{"model": "contrastive image-text model", "dataset": "photos of plants and fungi (iNaturalist)", "train_examples": 45211, "image_size": 40, "crop_scale_min": 1, "horizontal_flip": false, "translate": 0.12, "cutout": 0.25, "tokenizer": "word", "vocab_size": 1482, "loss": "softmax", "embed_dim": 384, "encoder_arch": "convnext", "encoder_isotropic": true, "encoder_norm": "layernorm", "encoder_activation": "gelu_tanh", "encoder_mlp_ratio": 2, "encoder_inner_norm": false, "encoder_patch_size": [4, 4], "encoder_conv_stem": true, "encoder_layers": 16, "encoder_width": 256, "encoder_kernel_size": 3, "text_encoder_causal": false, "text_encoder_width": 192, "text_encoder_layers": 8, "text_encoder_norm": "layernorm", "text_encoder_norm_position": "pre", "text_encoder_activation": "quick_gelu", "text_encoder_mlp_ratio": 3, "text_encoder_head_dim": 64, "text_encoder_fused_qkv": true, "text_encoder_bias": "none", "text_encoder_qk_norm": false, "text_encoder_layer_scale_init": 0.1, "text_encoder_parallel_block": false, "text_encoder_inner_norm": false, "text_encoder_positions": "rope", "init": "kaiming_normal", "residual_init": "none", "optimizer": "muon", "muon_scale": "original", "lr": 0.021, "momentum": 0.85, "nesterov": true, "orthogonalizer": "polar_express", "adamw_lr_other_params": 0.0017, "steps": 11900, "batch_size": 256, "epochs": 67.4, "lr_schedule": "cosine", "final_lr_fraction": 0, "warmup_steps": 2380, "weight_decay": 0.01, "adamw_weight_decay_other_params": 0}
Rows from block 8 of the image encoder of a small contrastive image-text model, named by matrix and row number. Rows with one number belong to one neuron. Each number is 500 + 25 x the weight over its row's rms, rounded and kept within 0 to 999. All counts start at 0. Numbers have three digits each. After the name is the row's rms in percent of the matrix's.
After each neuron's rows are labels from the 100 images, of 14848, where the neuron reaches its highest value: "strongest on" is what is common among them. Only what is clearly more common there than usual is listed. The data: photos of plants and fungi (iNaturalist). In brackets: how many of the 100, against the usual share in percent.
# fc1: MLP up (encoder.blocks.8.mlp.fc1.weight, 512x256), inputs 52-103
# fc2: MLP down (encoder.blocks.8.mlp.fc2.weight, 256x512, transposed), outputs 52-103

fc1.247 107:489516536523460518493533504490476492476523495516490491543530487532476502482503506461450504548529478468491506538460533467490488496524525521501520482514516499
fc2.247 113:479478518514545518493485506480527504519521498455467516501475488464502461511477464474455477494503544488500469548500565486472529452465509493495532462477513512
strongest on: order Asterales (29 vs 11); family: Asteraceae (29 vs 10.7)

fc1.384 100:506519558512567503475499490520454507545492512464521465456476486466485492477520490490519510492509507474489499529528498510476478496493512462505498498500490492
fc2.384 095:465499507449508453472501513486458564487494495450495487513469512459509469487523487460505496498486534448490499456489521546480524508501490489472445507548501517
strongest on: order Asterales (31 vs 11); family: Asteraceae (31 vs 10.7)

fc1.458 100:506514514535495537476492511515500510508517538506464530509501519496517521541494483455501476495487530524576496512475504513488477519522528496507498534516508515
fc2.458 095:503517495539486555532522507497472519453477507489485483506506474465510468517507488429472489511518529482484517525468524500518491474541515550471490507506515506
strongest on: order Lamiales (27 vs 7.5); family: Lamiaceae (25 vs 3.5)

fc1.271 101:525504503501491501579536525504493515511502523535546480505491498490485462543525476503522487473474484484517474496508533505487536517493530509452520483512527504
fc2.271 098:539514502497455522500482473491495490509526518546494491507506497501467535476480520504512495493491511493498537529491516499534503489504545526506506478523465526
strongest on: order Asparagales (39 vs 4.6); family: Asparagaceae (37 vs 2.6); text has "yucca" (32 vs 1.1)

fc1.309 111:492515529525531510511492525477493482490523514526487515480541483491523511543529490498498466525494512517508476534528445499510491482513534455503495500503490457
fc2.309 122:481428533523535491473470514516509470517512503542482561495518547503520488513489496469451533520475528525504498481447480481489517500506473538508522484537513489
strongest on: order Asterales (31 vs 11); family: Asteraceae (30 vs 10.7)

fc1.218 109:480492522487521521473491475465460501494501508540516512541554513500493465447479464561495496466492483498528479482534500469477475461525544517486491496515525473
fc2.218 112:485511504515547470498485437518407509510503450489515524529506466467518504526492501490518505529505455520519472493515485501463524495498497494500523529512562475
strongest on: order Asterales (27 vs 11)

fc1.99 091:486518560526464504527459459501499507480533511527511521494475516504467461502507510465491499462481443486582544482524502504479481474463499518487489522503489527
fc2.99 094:495460544484519481537474475486520507488517482504482448480511522492537485535497493441496530453501535500445481473474492501489470498483498511488473505485496489
strongest on: order Lamiales (30 vs 7.5); family: Lamiaceae (25 vs 3.5)

fc1.32 106:511512521510493501529475515460517502496543494511518488504494552498506502486476513541507500478435520446498467484527523531513525482488484474500455526466537522
fc2.32 112:486512492492519545515511487460459530472482496510520544492530490545484517496480495524478474496493517507429556494487466496468492491487516500529522540519514488
strongest on: order Caryophyllales (32 vs 7.9); family: Cactaceae (27 vs 3.3)

fc1.56 111:446482503487548470480514471563490513465562468498496531476464523536475459519455490445501527536531507484473486496501466462501482455515505497488525527478471520
fc2.56 107:511517547483463499469530528463490521518538506515484497541492483527457520474493527500465488445507471489492491516478516487505510508492509435489511528466461468
strongest on: order Asterales (37 vs 11); family: Asteraceae (37 vs 10.7)

fc1.379 095:511477529458456516507536502472519514515540515518562516508499517486513493484462491480472520460486485480473500484468540507498458512529504502513537528494533547
fc2.379 101:501469504475470554525550513477481496462516498512510530523506459504492471519484472582481516495540516470465480518501523478484515503536494486429449513551508483
strongest on: order Asparagales (29 vs 4.6); family: Asparagaceae (29 vs 2.6); text has "yucca" (28 vs 1.1)

fc1.324 100:481500514505547517482512453465490496475519498532490495493530472485488503488562491501526455508506496484512520511528510447493471454481514505489503481493527496
fc2.324 114:461457492498471525518495538485528488504512494514472467482469539481502527479437483503516497530491488483532524503474482501508553532518504499469486532522501481
strongest on: order Asterales (32 vs 11); family: Asteraceae (32 vs 10.7)

fc1.465 098:484477513500452480501487489531503516483551504475515514510489487448495517481493496479501485487476511509536509492467504482533532537502518446496492502480481453
fc2.465 108:492511530496542500466468539517511521516485466505445545534481516519538511485479476515503521494469479475531482507544526450482476499527507478493473526507463505
strongest on: class Liliopsida (27 vs 9.4)

fc1.495 105:464489493491541499474494467464497483487546542519538504536512530464511515510480488493497531493520524535473564491453493490505470498469517457570504449471467567
fc2.495 114:499531533491520484483475505503496496455466476493506505481499491488534556516505466486469475519520515509486488546537540507518523494490518486515458535528521490
strongest on: order Asterales (36 vs 11); family: Asteraceae (34 vs 10.7)