config.yaml
encoder_arch: "convnext"
encoder_width: 256
encoder_kernel_size: 3
text_encoder_activation: "quick_gelu"
optimizer: "muon"
momentum: 0.85
nesterov: true
adamw_lr_other_params: 0.0017
Rows from block 6 of the image encoder of a small contrastive image-text model, named by matrix and row number. Rows with one number belong to one neuron. Each number is 500 + 40 x the weight over its row's rms, rounded and kept within 0 to 999. All counts start at 0. Numbers have three digits each.
After each neuron's rows are labels from the 100 images, of 14848, where the neuron reaches its highest value: "top examples" is what is common among them. Only what is clearly more common there than usual is listed. The data: photos of plants and fungi (iNaturalist).
# fc1: MLP up (encoder.blocks.6.mlp.fc1.weight, 512x256), inputs 172-255
# fc2: MLP down (encoder.blocks.6.mlp.fc2.weight, 256x512, transposed), outputs 172-255

fc1.213:446529503494466476443489509481516514511415448498518510517460479501516552475487505492555514516496539450500523492536464532507475503486513487532551469487448480522626527541472466503542452523386545447442498478410460526545463541516461549496506530446524411502
fc2.213:587505422478508517552558431417532501487529546528510509539487509475495411546497472484465531456541470483472530519463511526525513482463569407493502509500490452448503481468504593469489413461526547529478514488501413490464528428502569542489538484499479516516
top examples: class Polypodiopsida; text has "fern"; order Polypodiales

fc1.236:505472484461549545445515434475533509513511551548511406466432550465553484493563479525509519526507505483447572538495509470375500498533492532553517449572522513449497545479540492502486541509572432515557558504528441530515489586426463434463550481565527497486
fc2.236:524470495543473553483516498564507539514501485488518500580489485516484438457527481429533523561454534548525551486510516543457441477508553449541447445544436472428482500515471475440437475491513470505540512513572456571472522454503507536492570441502537583456
top examples: class Liliopsida

fc1.193:542483434512502503404492510520484501507536483436438473496458511526490496477544420510524564483500606562511536552482519447524521461471426457545506468516462563577426575519449536550487527455547464514508516467460510531476465493458486511559494510538488390489
fc2.193:538576454436425529542588451501447534476552506533508489517479478527530526403546524460462464504498516440514506503473527496536526487517406502535525564553465505511533557483510458579481516602473528476479549533523486557502437509506565560541539500482511503406
top examples: class Liliopsida

fc1.47:480507485414415482578483534508505517486471490531503525504528495474533488581484525527520507476520521507526513534491494503469524519434486453549537461522475449511489517490448476486516492559446499546509478471466487494470503534562525524537441518538533421447
fc2.47:502503536482534465507504507468426463469529531483493570501439495556513450477505410510496520509541472421511547566510542545523465550478523520479518501477580462515541508459520465497552487465517492577533475564600454485464520524463548565504476509553479439499
top examples: class Polypodiopsida; text has "fern"

fc1.49:485440464519554521499428470545544503528483489489407428609442548537479564512453476593522501466479466474509535508528521468483465489511529465557461512522460442461469493417525470515538479532476450515536435514457527525496456465521478481511467445485456508478
fc2.49:519483486568560533488460529473508455538559553587546521478452516526422426533456594534531532470516521563516547530507478482464584510536479532521512469510508553533516551416520467503484497440540572521509549518466460463500469437493501481491545463532495560587
top examples: order Caryophyllales

fc1.286:501391493462536459467501524508523503517573470555430556538481495460516523527450492526507516469499500536519347579539542564488592521485521500535544486497556534444507559534558504462462514441511501534502505551542459469461500443470493515448504484368479532488
fc2.286:514513515595517485463548519468512549556482461501482557481517565464574500521486533495430575485479482604467564474497507517498520488553449451567586502478507537462476503453529463428456576455558512500406531522456403496468507480553534418551491482448537483513
top examples: order Caryophyllales

fc1.16:490493511517455439538490473446442507503471483513525450427527479519479477441551549530592446457527502563508475509508376532456530570477524477557485586519477572481518523508504507472579506559501461506497586467517503512475473499487467492518502444423524494420
fc2.16:446519455459479456517471448517422518498504468549536474476548445558550508477537499577464446458571441473513566498475370466462469475494511507501493524519556514536414468376480491538477555525453488520526513488470462497520515464511504530493512460533487554491
top examples: order Asterales; family: Asteraceae

fc1.464:502487384422513482546471546478470472431500541482495432474510520491481465482436525552538491513488454524469516476510442483515508480530508513531456550529511518517502572517494472493481497526520526492488431529474540558489520470533519407522458479477543519435
fc2.464:506516528509513490469487496451523559522503459554479555447516474499525426457590544407464531499508557557450530458498504511526453501476498439480457549501494426570504512455466456557495442530439593481430541533432502526451528438525505529457510487468560519482
top examples: class Liliopsida; order Caryophyllales

fc1.39:534472498553513506542572537507524488472545505487501487503491501548537479482445487520487515510523480373497474546438508513446565584548520521498501463531530538474531458480465472544537523542554440481519445498527456452513448513465525503566472512498441541501
fc2.39:535507416446603527436487425453510494512483513482490495420483525543503534518467506537463489504506515494534491548509503519543497492473517471453520551462521491470611472485515461568488520395511372582528502531548483444500493483562480497459525487524487425468
top examples: order Caryophyllales; family: Cactaceae

fc1.170:493458541485475482501510490501468477568493512507493569441464488547538475415435584473490527472410470489490537496545498477536538524531458516496505550446533573504597496569476505505523555449433504587504527534503489486562516526500440520521488530461439518487
fc2.170:527490520565494517542553591536502518450553494438410501507398486500494502509465483450543449473468525465529491592498439550458504508510488447521519446466491495481529600525439489525493475500447437509537444432442526508478487475534469552514528462560529551605
top examples: order Caryophyllales