config.toml
encoder_arch = "convnext"
encoder_inner_norm = false
encoder_width = 256
text_encoder_norm_position = "pre"
text_encoder_fused_qkv = true
text_encoder_qk_norm = false
text_encoder_layer_scale_init = 0.1
text_encoder_positions = "rope"
steps = 11900
Rows from block 12 of the image encoder of a small contrastive image-text model, named by matrix and row number. Rows with one number belong to one neuron. Each number is 200 + 20 x the weight over its row's rms, rounded and kept within 0 to 999. All counts start at 0.
After each neuron's rows are labels from the 100 images, of 14848, where the neuron reaches its highest value: "peak at" is the part of the image that holds the peak; "responds to" is what is common among them. Only what is clearly more common there than usual is listed. The data: photos of plants and fungi (iNaturalist).
# fc1: MLP up (encoder.blocks.12.mlp.fc1.weight, 512x256), inputs 64-127
# fc2: MLP down (encoder.blocks.12.mlp.fc2.weight, 256x512, transposed), outputs 64-127

fc1.296,201,202,198,204,189,162,190,207,197,212,211,201,186,206,205,195,238,213,221,219,242,168,194,233,228,188,242,194,207,188,175,189,206,213,210,222,198,222,191,223,170,179,192,242,193,202,192,185,204,190,224,176,181,189,207,203,198,190,205,209,187,230,220,222
fc2.296,247,198,217,195,185,196,207,213,213,216,188,222,165,164,214,194,190,230,212,193,173,191,172,230,196,207,177,174,197,178,166,213,235,193,237,193,180,181,223,216,209,204,206,238,180,206,163,220,168,217,183,200,169,227,218,195,222,206,244,216,199,214,160,195
peak at: bottom right; middle right
responds to: order Caryophyllales; family: Cactaceae

fc1.184,186,187,188,198,229,198,181,198,210,203,196,234,237,210,207,180,199,197,213,197,238,175,198,212,214,188,149,212,192,183,188,197,206,186,224,226,215,237,190,194,194,212,193,216,190,233,228,210,179,188,207,178,191,167,218,169,196,222,210,254,175,216,226,247
fc2.184,199,228,166,234,157,203,210,179,221,223,206,240,194,194,220,195,213,181,185,224,187,224,203,191,179,185,199,199,208,206,204,224,240,219,201,174,162,235,222,200,218,183,229,199,194,196,214,231,221,209,177,210,237,191,208,159,199,213,190,212,198,179,226,177
peak at: bottom right
responds to: class Liliopsida

fc1.306,220,187,217,230,174,201,207,173,194,175,190,185,202,218,164,186,196,221,231,184,180,198,229,208,149,202,232,192,180,177,201,197,233,240,181,185,188,232,190,193,179,178,223,214,224,199,198,213,158,195,209,178,197,208,184,189,225,188,205,206,184,187,223,189
fc2.306,194,204,185,194,236,222,222,206,220,195,175,204,215,176,235,185,227,170,216,177,224,184,225,227,178,184,229,221,213,213,176,144,195,204,197,194,246,197,199,190,184,223,199,198,200,228,219,204,194,177,212,204,180,217,201,198,196,169,190,198,204,198,213,171
peak at: top left
responds to: order Caryophyllales

fc1.88,160,207,198,217,161,167,178,210,186,247,196,237,209,180,168,192,230,177,208,181,203,202,195,208,180,174,201,193,188,190,160,194,215,223,191,192,235,165,200,222,161,208,216,217,194,192,208,193,212,202,214,218,182,189,220,202,203,171,204,230,207,202,238,215
fc2.88,244,200,190,143,187,225,208,186,214,195,223,176,210,188,195,222,203,196,174,225,179,226,198,183,195,183,217,195,179,197,218,183,193,203,161,219,217,188,186,226,165,215,217,171,203,212,209,221,237,206,214,162,208,171,209,228,212,195,155,193,242,165,198,222
peak at: centre
responds to: kingdom Fungi

fc1.345,174,189,194,256,168,182,238,225,219,205,172,178,174,241,207,209,201,207,219,162,211,181,214,202,187,233,218,217,194,223,248,164,234,189,205,212,208,235,185,199,210,197,214,210,200,252,180,202,187,194,207,207,192,183,190,216,203,180,223,189,225,189,183,202
fc2.345,181,202,194,190,200,176,214,204,208,199,209,199,228,220,210,215,181,204,205,205,189,195,187,183,189,211,214,213,217,225,175,204,241,189,188,186,187,197,188,200,203,190,213,178,174,172,217,196,207,211,182,185,178,212,204,195,209,179,189,200,193,215,166,179
peak at: bottom centre
responds to: order Asterales; family: Asteraceae

fc1.485,230,184,238,230,187,197,153,203,186,184,193,176,184,178,178,195,188,176,219,203,213,174,195,192,187,220,216,190,213,174,165,183,217,203,167,182,235,239,211,168,163,253,171,179,227,193,192,184,207,193,208,174,214,182,197,200,198,207,213,214,230,218,193,203
fc2.485,216,192,197,222,203,192,205,189,174,182,215,239,232,168,166,205,236,180,175,162,206,236,194,229,207,207,197,199,187,191,205,184,225,203,212,194,177,209,205,188,185,219,206,208,196,224,240,216,208,180,218,212,208,186,207,151,165,218,212,195,182,224,175,218
peak at: centre
responds to: order Caryophyllales

fc1.247,198,195,215,176,182,195,225,229,211,176,183,197,219,232,208,225,195,179,181,194,214,207,171,201,177,180,181,195,200,193,180,200,197,178,232,205,178,200,216,210,189,222,207,213,221,211,205,233,193,188,224,201,211,161,208,198,221,228,208,203,227,174,209,212
fc2.247,170,194,219,189,184,193,200,226,224,190,220,182,215,188,206,205,211,196,191,177,181,226,213,193,214,188,184,195,205,183,197,187,201,225,190,182,202,190,205,231,163,180,184,181,213,235,200,177,245,198,184,143,205,190,203,209,205,226,191,213,194,200,245,241
peak at: centre
responds to: kingdom Fungi

fc1.425,212,205,175,173,207,214,239,223,242,167,204,191,212,191,255,191,218,192,176,183,184,218,194,160,225,194,191,238,196,233,197,206,181,205,186,210,157,169,205,206,167,184,210,187,205,187,184,226,218,210,252,195,198,193,212,205,210,208,210,181,201,194,208,194
fc2.425,204,209,169,198,223,211,186,218,147,207,184,227,233,196,200,187,228,180,194,201,209,204,187,167,192,226,203,217,179,206,215,250,197,193,218,218,175,187,209,183,211,175,200,197,206,162,218,212,228,190,224,241,203,217,202,208,188,197,172,174,210,178,178,150
peak at: centre
responds to: class Liliopsida

fc1.242,229,211,204,214,252,182,157,202,221,213,173,174,195,183,192,204,182,198,181,221,152,185,207,184,222,195,207,199,169,223,205,210,204,186,203,215,207,228,172,200,208,208,205,157,202,185,230,219,214,200,218,206,217,221,232,199,231,189,211,206,191,237,199,227
fc2.242,199,200,200,243,199,203,188,214,162,179,210,187,164,174,172,179,238,198,231,202,208,213,183,223,254,207,203,199,174,192,218,184,222,204,222,214,203,241,186,215,144,215,180,197,189,184,215,215,195,177,218,200,178,197,245,237,194,198,174,221,155,214,179,209
peak at: centre
responds to: order Caryophyllales