Weights of a small contrastive image-text model.
Model: 8.02M parameters, encoder norm layernorm, text encoder norm layernorm.
Training: muon at rate 0.021, 11900 steps, batches of 256.
Data: trained on photos of plants and fungi (iNaturalist), 45211 training examples, 67.4 epochs.
Rows from block 12 of the image encoder of a small contrastive image-text model, named by matrix and row number. Rows with one number belong to one neuron. Each number is 128 + 24 x the weight over its row's rms, rounded and kept within 0 to 255. All counts start at 0. Numbers have three digits each.
After each neuron's rows are labels from the 100 images, of 14848, where the neuron reaches its highest value: "top examples" is what is common among them. Only what is clearly more common there than usual is listed. The data: photos of plants and fungi (iNaturalist).
# fc1: MLP up (encoder.blocks.12.mlp.fc1.weight, 512x256), inputs 192-255
# fc2: MLP down (encoder.blocks.12.mlp.fc2.weight, 256x512, transposed), outputs 192-255

fc1.401:126102086138086120096138132136096143126142096144127081149133145134075152148110165139104118121130142172113150143114156143129130101160135120137124112149130164113136113121146117147138110136100124
fc2.401:130136095112111064125106158110105121132132111102093150129171146075111122130113096106156139148129148102154155129113088199110108145157166085136083113114142120124170100144114141101123133139097095
top examples: order Lamiales

fc1.261:135146133132139125108102127170111100122092104124109131108132089108152165143101132123104112133149115109138141150101134137175110116112100104111110132127110153130203140120168134140117151113134145
fc2.261:129138058121121093120170130172136076153100126157113073116110124138125110127128109134152110130122141137118166134121166101151148106144182115139154193103102120097155137130161183136127124084161105
top examples: order Asterales; family: Asteraceae

fc1.369:167123116115138146153166128110111097147138175140091151131140082128118103102144098051140129159181080081151125140094118158105111151142155153151174140115117149105139126147181153131122115147129092
fc2.369:058132126151142117099147176134131085146136138145118131128117107151128103130107141120134133109074177139122163117090112158127141129112134120154111134161131069127140127136107139151127125137154115
top examples: order Lamiales

fc1.350:149120153186113100141100097136133070127209095110132122117133130151120098099133086117099117089138151161096107113098137118168109101119129117151087127165130138086142112097088110115115101194172135
fc2.350:105120117110117079115149121111146105137141144119116133115089134150130096143109122144119164124115118119120128121103118098087154130128132054093167156110104142112103148120099167119097114145126133
top examples: order Asparagales; family: Asparagaceae; text has "yucca"

fc1.219:125117152076148140104132111116112109122159140151140163176140152115135094152116117131123131156149127118105149122156154119076131130115136175085092133155141132107121148147087111121148133132156081
fc2.219:124147154121102144091164129146110135115140141100109089122122149122122101185114128126120132122143163139107126153143103132121119082116138153129105153157071168167127113103128148127142143166141107
top examples: class Polypodiopsida; order Polypodiales

fc1.489:150141084113134103129100067142131102132118112105162104090073126131137128116155115146171118142137140171134163159144164103161100117158137122170146135127153139115148147130107070118146140108162096
fc2.489:122152160111109156134096139089083115135156082116144109107174127104127141159136094104111141105090123136131147128120179118159122099082118106139131118139127111143155132126108183154146111137124096
top examples: order Caryophyllales; family: Cactaceae; text has "cactus"

fc1.346:175132134128102121109075093116176130095141133127136113119120125146164113149139138137122179144136130136123133145138101127143132147118114114108134134139096108122132125147173138111134089090169167
fc2.346:110142085071120156168137124130128171109159128121174111145149172132158148110107099110146145112094095114161150143175114142172121147099143111081148138107115158135160137115107136182069114120162115
top examples: class Liliopsida

fc1.88:136122157133126146120113114153122145174132130120146148126134148088132170149147144129145065111143098134109136153164148125143126147155125097106117150173103155169117151101156159154135124135145158
fc2.88:100082109126162128143154152124153129129127112103175125141115181132111134152114099154149126132173114104111135113102117104112133144133118138125098120133131096136170115147136145127139130134154129
top examples: kingdom Fungi

fc1.227:085110122182099158104134147128094090141108127134131130128152100137116109125114074114107116098106181151126093158120177093112137134118100136141128120121119124133168187118103162113128120093108099
fc2.227:165109158104115159122110108115073135101079119112128118140120111158117130123152103069143118104162137144103120135135162128107111140162151131144105129163092158112138148152098146152108164131132126
top examples: order Caryophyllales; family: Cactaceae; text has "cactus"

fc1.32:140108109105121100151136156121146154137113068090134100095082120157135149138126133160146130138110146149117128120145138117138125102131116156150099140098092135112163150109169145088100137147135148
fc2.32:114107167148132172113104111130143172103129124090132160096120123153156093165171153118082115124112105149150162161121167135089131118184119146109164121113153147162138097117114129169139139080163103
top examples: class: Liliopsida; order Asparagales; family: Asparagaceae

fc1.281:144115102182127106097128113136123113115106135098142142128129130130153063152154133144125167129130132146095123070168128130111120134129141166156084163148157096116111193105105118123132139130109143
fc2.281:148147139101120121154137112092115115135109084171137134164139081124128161113152162154127111153152172144119162103126113139125125138137116156157128135169132132161104151170172153127143142122121148
top examples: order Caryophyllales; family: Cactaceae; text has "cactus"

fc1.22:151151149115111123146111152089143151104138115129132157101160096108159124147143142092131128162131107146172141089116141134121117171151139133107107091104155132107092138139147129125145144104137137
fc2.22:086174103134118091117130146157124114132167142135134127117124114089118100112106113095119118160151136143152187124150120108146120146096061113089180107117149120131133171099125151103158126124111133
top examples: order Lamiales

fc1.301:104145168122154134153121110096132110122111128136111137160160135125172134160177129099123108110163101114130111088097149168125124129180138115112113118093098107121111104116115153102175145098126141
fc2.301:146086161116142133159143184135128097140133109173129153152120134162132087137141207136150160127113114169140108131065123160099156116127130126143160159112132119131091092139121133092137104129149122
top examples: order Lamiales

fc1.30:130130130160145124084132102096111162142126122150123125132099120152085111145101162169137125125158114087118116115131096131130128103143126135084159140132150131163092157114163094130119154129130133
fc2.30:173123125141157096168109090127134108123126136151139109155101116128144150110134114105152127173138117098114073153091122131133123126093155103161123139170120110150095132145153119085148147137109141
top examples: kingdom Fungi; phylum Basidiomycota; class Agaricomycetes

fc1.411:140114126102130112143114119063150169139106134147146132104107132146190128126106110097134111152185122148131136163157100100138124144128165133107149143173136151142122115136107122093151160133109150
fc2.411:094152136126130082163135118132169093078128180131139096106113097143063119135127118143137159159097107138084145136134144117125116100154093136125108084144135155125093155109117133167141121093131133
top examples: order Ranunculales; family: Ranunculaceae

fc1.3:110153113112130105157153133163105170120191167071161110105098101097083093115121082127141111136119150178149130118140174114126133126163118149154105145098126153128130167121125125149120095102125103
fc2.3:136091119129141131129120070156116145130164114136077131131101108105120087147092148127122132080124148113118128176129158116129177155092165155131130113111135168149136139147071150154115109141092110
top examples: order Caryophyllales; family: Cactaceae

fc1.396:151139137143132109080145168160152144116145112129137179128089129087134141148164123134138145180109153120105180159158099090157158151122112141140131115141095125120130085128104115133117122106148166
fc2.396:206107122108131145148107127143112105170126137105164182102149143158139162155160077119150115151146143140090162141122136092093123144080100133124159117130089125146128138148119094153121155120156107
top examples: order Caryophyllales; family: Cactaceae; text has "cactus"