{"encoder_arch": "convnext", "model": "contrastive image-text model", "dataset": "photos of plants and fungi (iNaturalist)", "train_examples": 45211, "image_size": 40, "crop_scale_min": 1, "horizontal_flip": false, "translate": 0.12, "cutout": 0.25, "tokenizer": "word", "vocab_size": 1482, "loss": "softmax", "embed_dim": 384, "encoder_isotropic": true, "encoder_norm": "layernorm", "encoder_activation": "gelu_tanh", "encoder_mlp_ratio": 2, "encoder_inner_norm": false, "encoder_patch_size": [4, 4], "encoder_conv_stem": true, "encoder_layers": 16, "encoder_width": 256, "encoder_kernel_size": 3, "text_encoder_causal": false, "text_encoder_width": 192, "text_encoder_layers": 8, "text_encoder_norm": "layernorm", "text_encoder_norm_position": "pre", "text_encoder_activation": "quick_gelu", "text_encoder_mlp_ratio": 3, "text_encoder_head_dim": 64, "text_encoder_fused_qkv": true, "text_encoder_bias": "none", "text_encoder_qk_norm": false, "text_encoder_layer_scale_init": 0.1, "text_encoder_parallel_block": false, "text_encoder_inner_norm": false, "text_encoder_positions": "rope", "init": "kaiming_normal", "residual_init": "none", "optimizer": "muon", "muon_scale": "original", "learning_rate": 0.021, "momentum": 0.85, "nesterov": true, "orthogonalizer": "polar_express", "adamw_lr_other_params": 0.0017, "max_steps": 11900, "batch_size": 256, "epochs": 67.4, "lr_schedule": "cosine", "final_lr_fraction": 0, "warmup_steps": 2380, "weight_decay": 0.01, "adamw_weight_decay_other_params": 0}
Rows from block 12 of the image encoder, named by matrix and row number. Rows with one number belong to one neuron. Each number is 128 + 32 x the weight over the matrix's rms, rounded and kept within 0 to 255. All counts start at 0.
# fc1: MLP up (encoder.blocks.12.mlp.fc1.weight, 512x256), inputs 128-191
# fc2: MLP down (encoder.blocks.12.mlp.fc2.weight, 256x512, transposed), outputs 128-191
fc1.18 [147 115 118 133 150  98 149  67  86 186 110 147 116 136 108  61  86 182 142 128 135 139 144 104 153 163 134 152  92 119 144 106 130  98 112  96 107 132 183 130 100 116 128 123  90 121 115 173 130 153 111 102 195 139 148 131 127 135 174  77 156 116 126 165]
fc1.19 [117 120 104  74 178  46 147 107 111 114 126 143 129 137 102 112  98 131  88 111 135 136 120 111 138 205 166 150 134 132 113 126 115  72  93  93 169 107  89 198 122 125 133 121 129 119 161 106  94 100 142  86  75 153 140 159  78 139 197 136 112 129 155  74]
fc1.20 [141 131  72 137 125 118 160 197  90 153 107 123 181 166 119 121 128 100 152 157 116 121  85 114 113 111 153  72  87 116  96 118 175 134 106 153 154 132 141 114 144 129 170  95 179 121  87 101 153 149 147 157  78 135  92 136 117 141 145 144 103 146 162 121]
fc1.21 [132 108 142 141 125  60 170 114 226  92 144 135  54 200 128 134 155 182 114 148 105  71 136 164  96  76 101  99 147 172 108 161 140 117 119 109 158 161  81 158 146 138 158 208 110 131 107 121  80  65 118 115 244 110  95 105 126 105 128 100 104  63 144 145]
fc1.23 [105  86 117 141 139 134 132 129 127 134 133 114 205 100 137 146 132 169 182 100 113  99 132 110 145 134  92 103  94 120 158 165 104 149 220 175 113  90 106 130 156 144 175 105 152  79 144  85 128 168 126 182  56 148 183  56 145  43 118 120 142  82  92 142]
fc1.24 [ 89 127  88 113 105  75 128 106 143 106  98 135 173 160 133 110 146  70 113  86 157 119 167 129 106  98 142 144 123 155 150 185 191 126 199  77 129 152  37 132 125 162 144 158 138 125  47 111  85 135 140 156  69 102  79 161 121 125 141 119 109 152 154 118]
fc1.25 [114 141 184 127 173 133 202  76 154 146 157  92 136 119  90 137 140 165 114  77 114  81 130 122 119 154 145 132 123  99  98 125 176 125 126 105 149 119 120 132 148 139 115 133 148 126 132 138 113 149 151 103  92  89 105 132 142 162 171 164  96 122  85 120]
fc1.26 [ 92 160 157 172 108 135  98 136  90 184 150 139 158 114 164  61 169 122 117 165 102 151 139 193 153  49 198 131 166 144 128 194 114 114 102 168 155  98 121 187 134 156 145  96 134 124  87  98 119 160 133 114 123 188 131 134 141 136 131 165 137 144 146 118]
fc1.27 [118  94 121  73 150 138 115 170 148 120 119 125 165 122 127 112 124 162 110 155 187 120  57  99  77 104  93 128 137 138 128 156 178 117 111 171 131 144 193 114 180 110 105 109 117 128  96 145  95  90  64 101  98 156 139 148 149 125 179 152 112 124  96 116]
fc2.18 [180 116 113 183 201 158 159 148  73 105 168 111  91 143 123 135 137 130  80 146 160 135 151 152 163  78  85 133 165 127 143 155 109 140 128 170  96 133  80 139 144 147  75 155  83 141  60  87 132 109 120  86 158 146 127 151 126 163 161 100 113 113 107  82]
fc2.19 [109 125 100 129 143 119 103 162 167 109 141 122 197 105 105 113 136 139 168 164 153  71 150 108  65 128 122 158 133 119 116  92 196 150 118 135  92 104 131 141 138  68 133 165 139 141 173 126 151 124 157 155 108  93 136 122 140 137  93 106 113 138 186 140]
fc2.20 [136 108 110 120  97  93 106 113 104 145 122 156 113 124  86 173 130 132 107 108 134 159 191  87 115  56 137 188 147 190 105 134 100 149 141 110 138 172  93 112 137  76 145 137 158  93 109 159 113 135 107 144  80 142 140 156 197 132 127 116  90 115 141 138]
fc2.21 [132 108  82 169 185 113 168 122 129 122 147 119 108 168 116 177 137 183 108  86 160 204 164 158 115 101 155  93 158 123 210 112  96 122 155  70 120  68 171 144  94 137 137 146 103 142 138 136 102 184 104  67 144 102 121  74 102 159  87  99  68  70 110 154]
fc2.23 [189  94 190 102 114 192 151 210  76 110  76  68 141 160 156 101  74 127 108 153 132 215  71  99 114 117 162 148 162 112 163  82 144  75 130 103 117 141 145 155 146 112 165 104 165 146 125 169 143  62 151  91 102 156 169 121 107 133 156 160 176 123 158  93]
fc2.24 [129  69  82 141 160 135  85 165 109 151  96 189 121 104  91 160 126 162 134  99 179 183 170  55 158  69  90 155 139  84 135 138 132 132 137 145 168 100 134 130 172 173 121 176 174  66 125 105 113 109 114 197  83 118 157 137 123 123 127 133 166 183 117 137]
fc2.25 [103 200 123 222 104 116 149 122 150 107 104 134 152 154 123 106 113 150 159 201 149 181  90 131 157 127 149 129 115 168 118 165 123  95 118 111 121 110  81 159 180 156 131 190  93 161 121 124 119  48 102 138 150 126 113 114 180 156 166 136 154 122 147 140]
fc2.26 [182  91 166 136 135 243 119 125  98  82 114 142 135  97 156  65  94 115 169 159 112 103  86 123 152 109 139 151 172 101  82 125 154 146 141 159 143 147 130  99 116 106 119 148  15 113 113 149 122  99 169 116  87 119 235 145 164 148 121 167  78 121 150  85]
fc2.27 [166 130 123 131 136 118  90 166  71 108 134 139 122 131 161 131 146 119 145 116  77 210 125 151 125 156 207 162  90 149  93 125  88 167  68  91 153 154 147  97 123 174  48  90 125 152 153 119  96 132 139 141  68 102 146 131 119 140  85 146 137 137  99 131]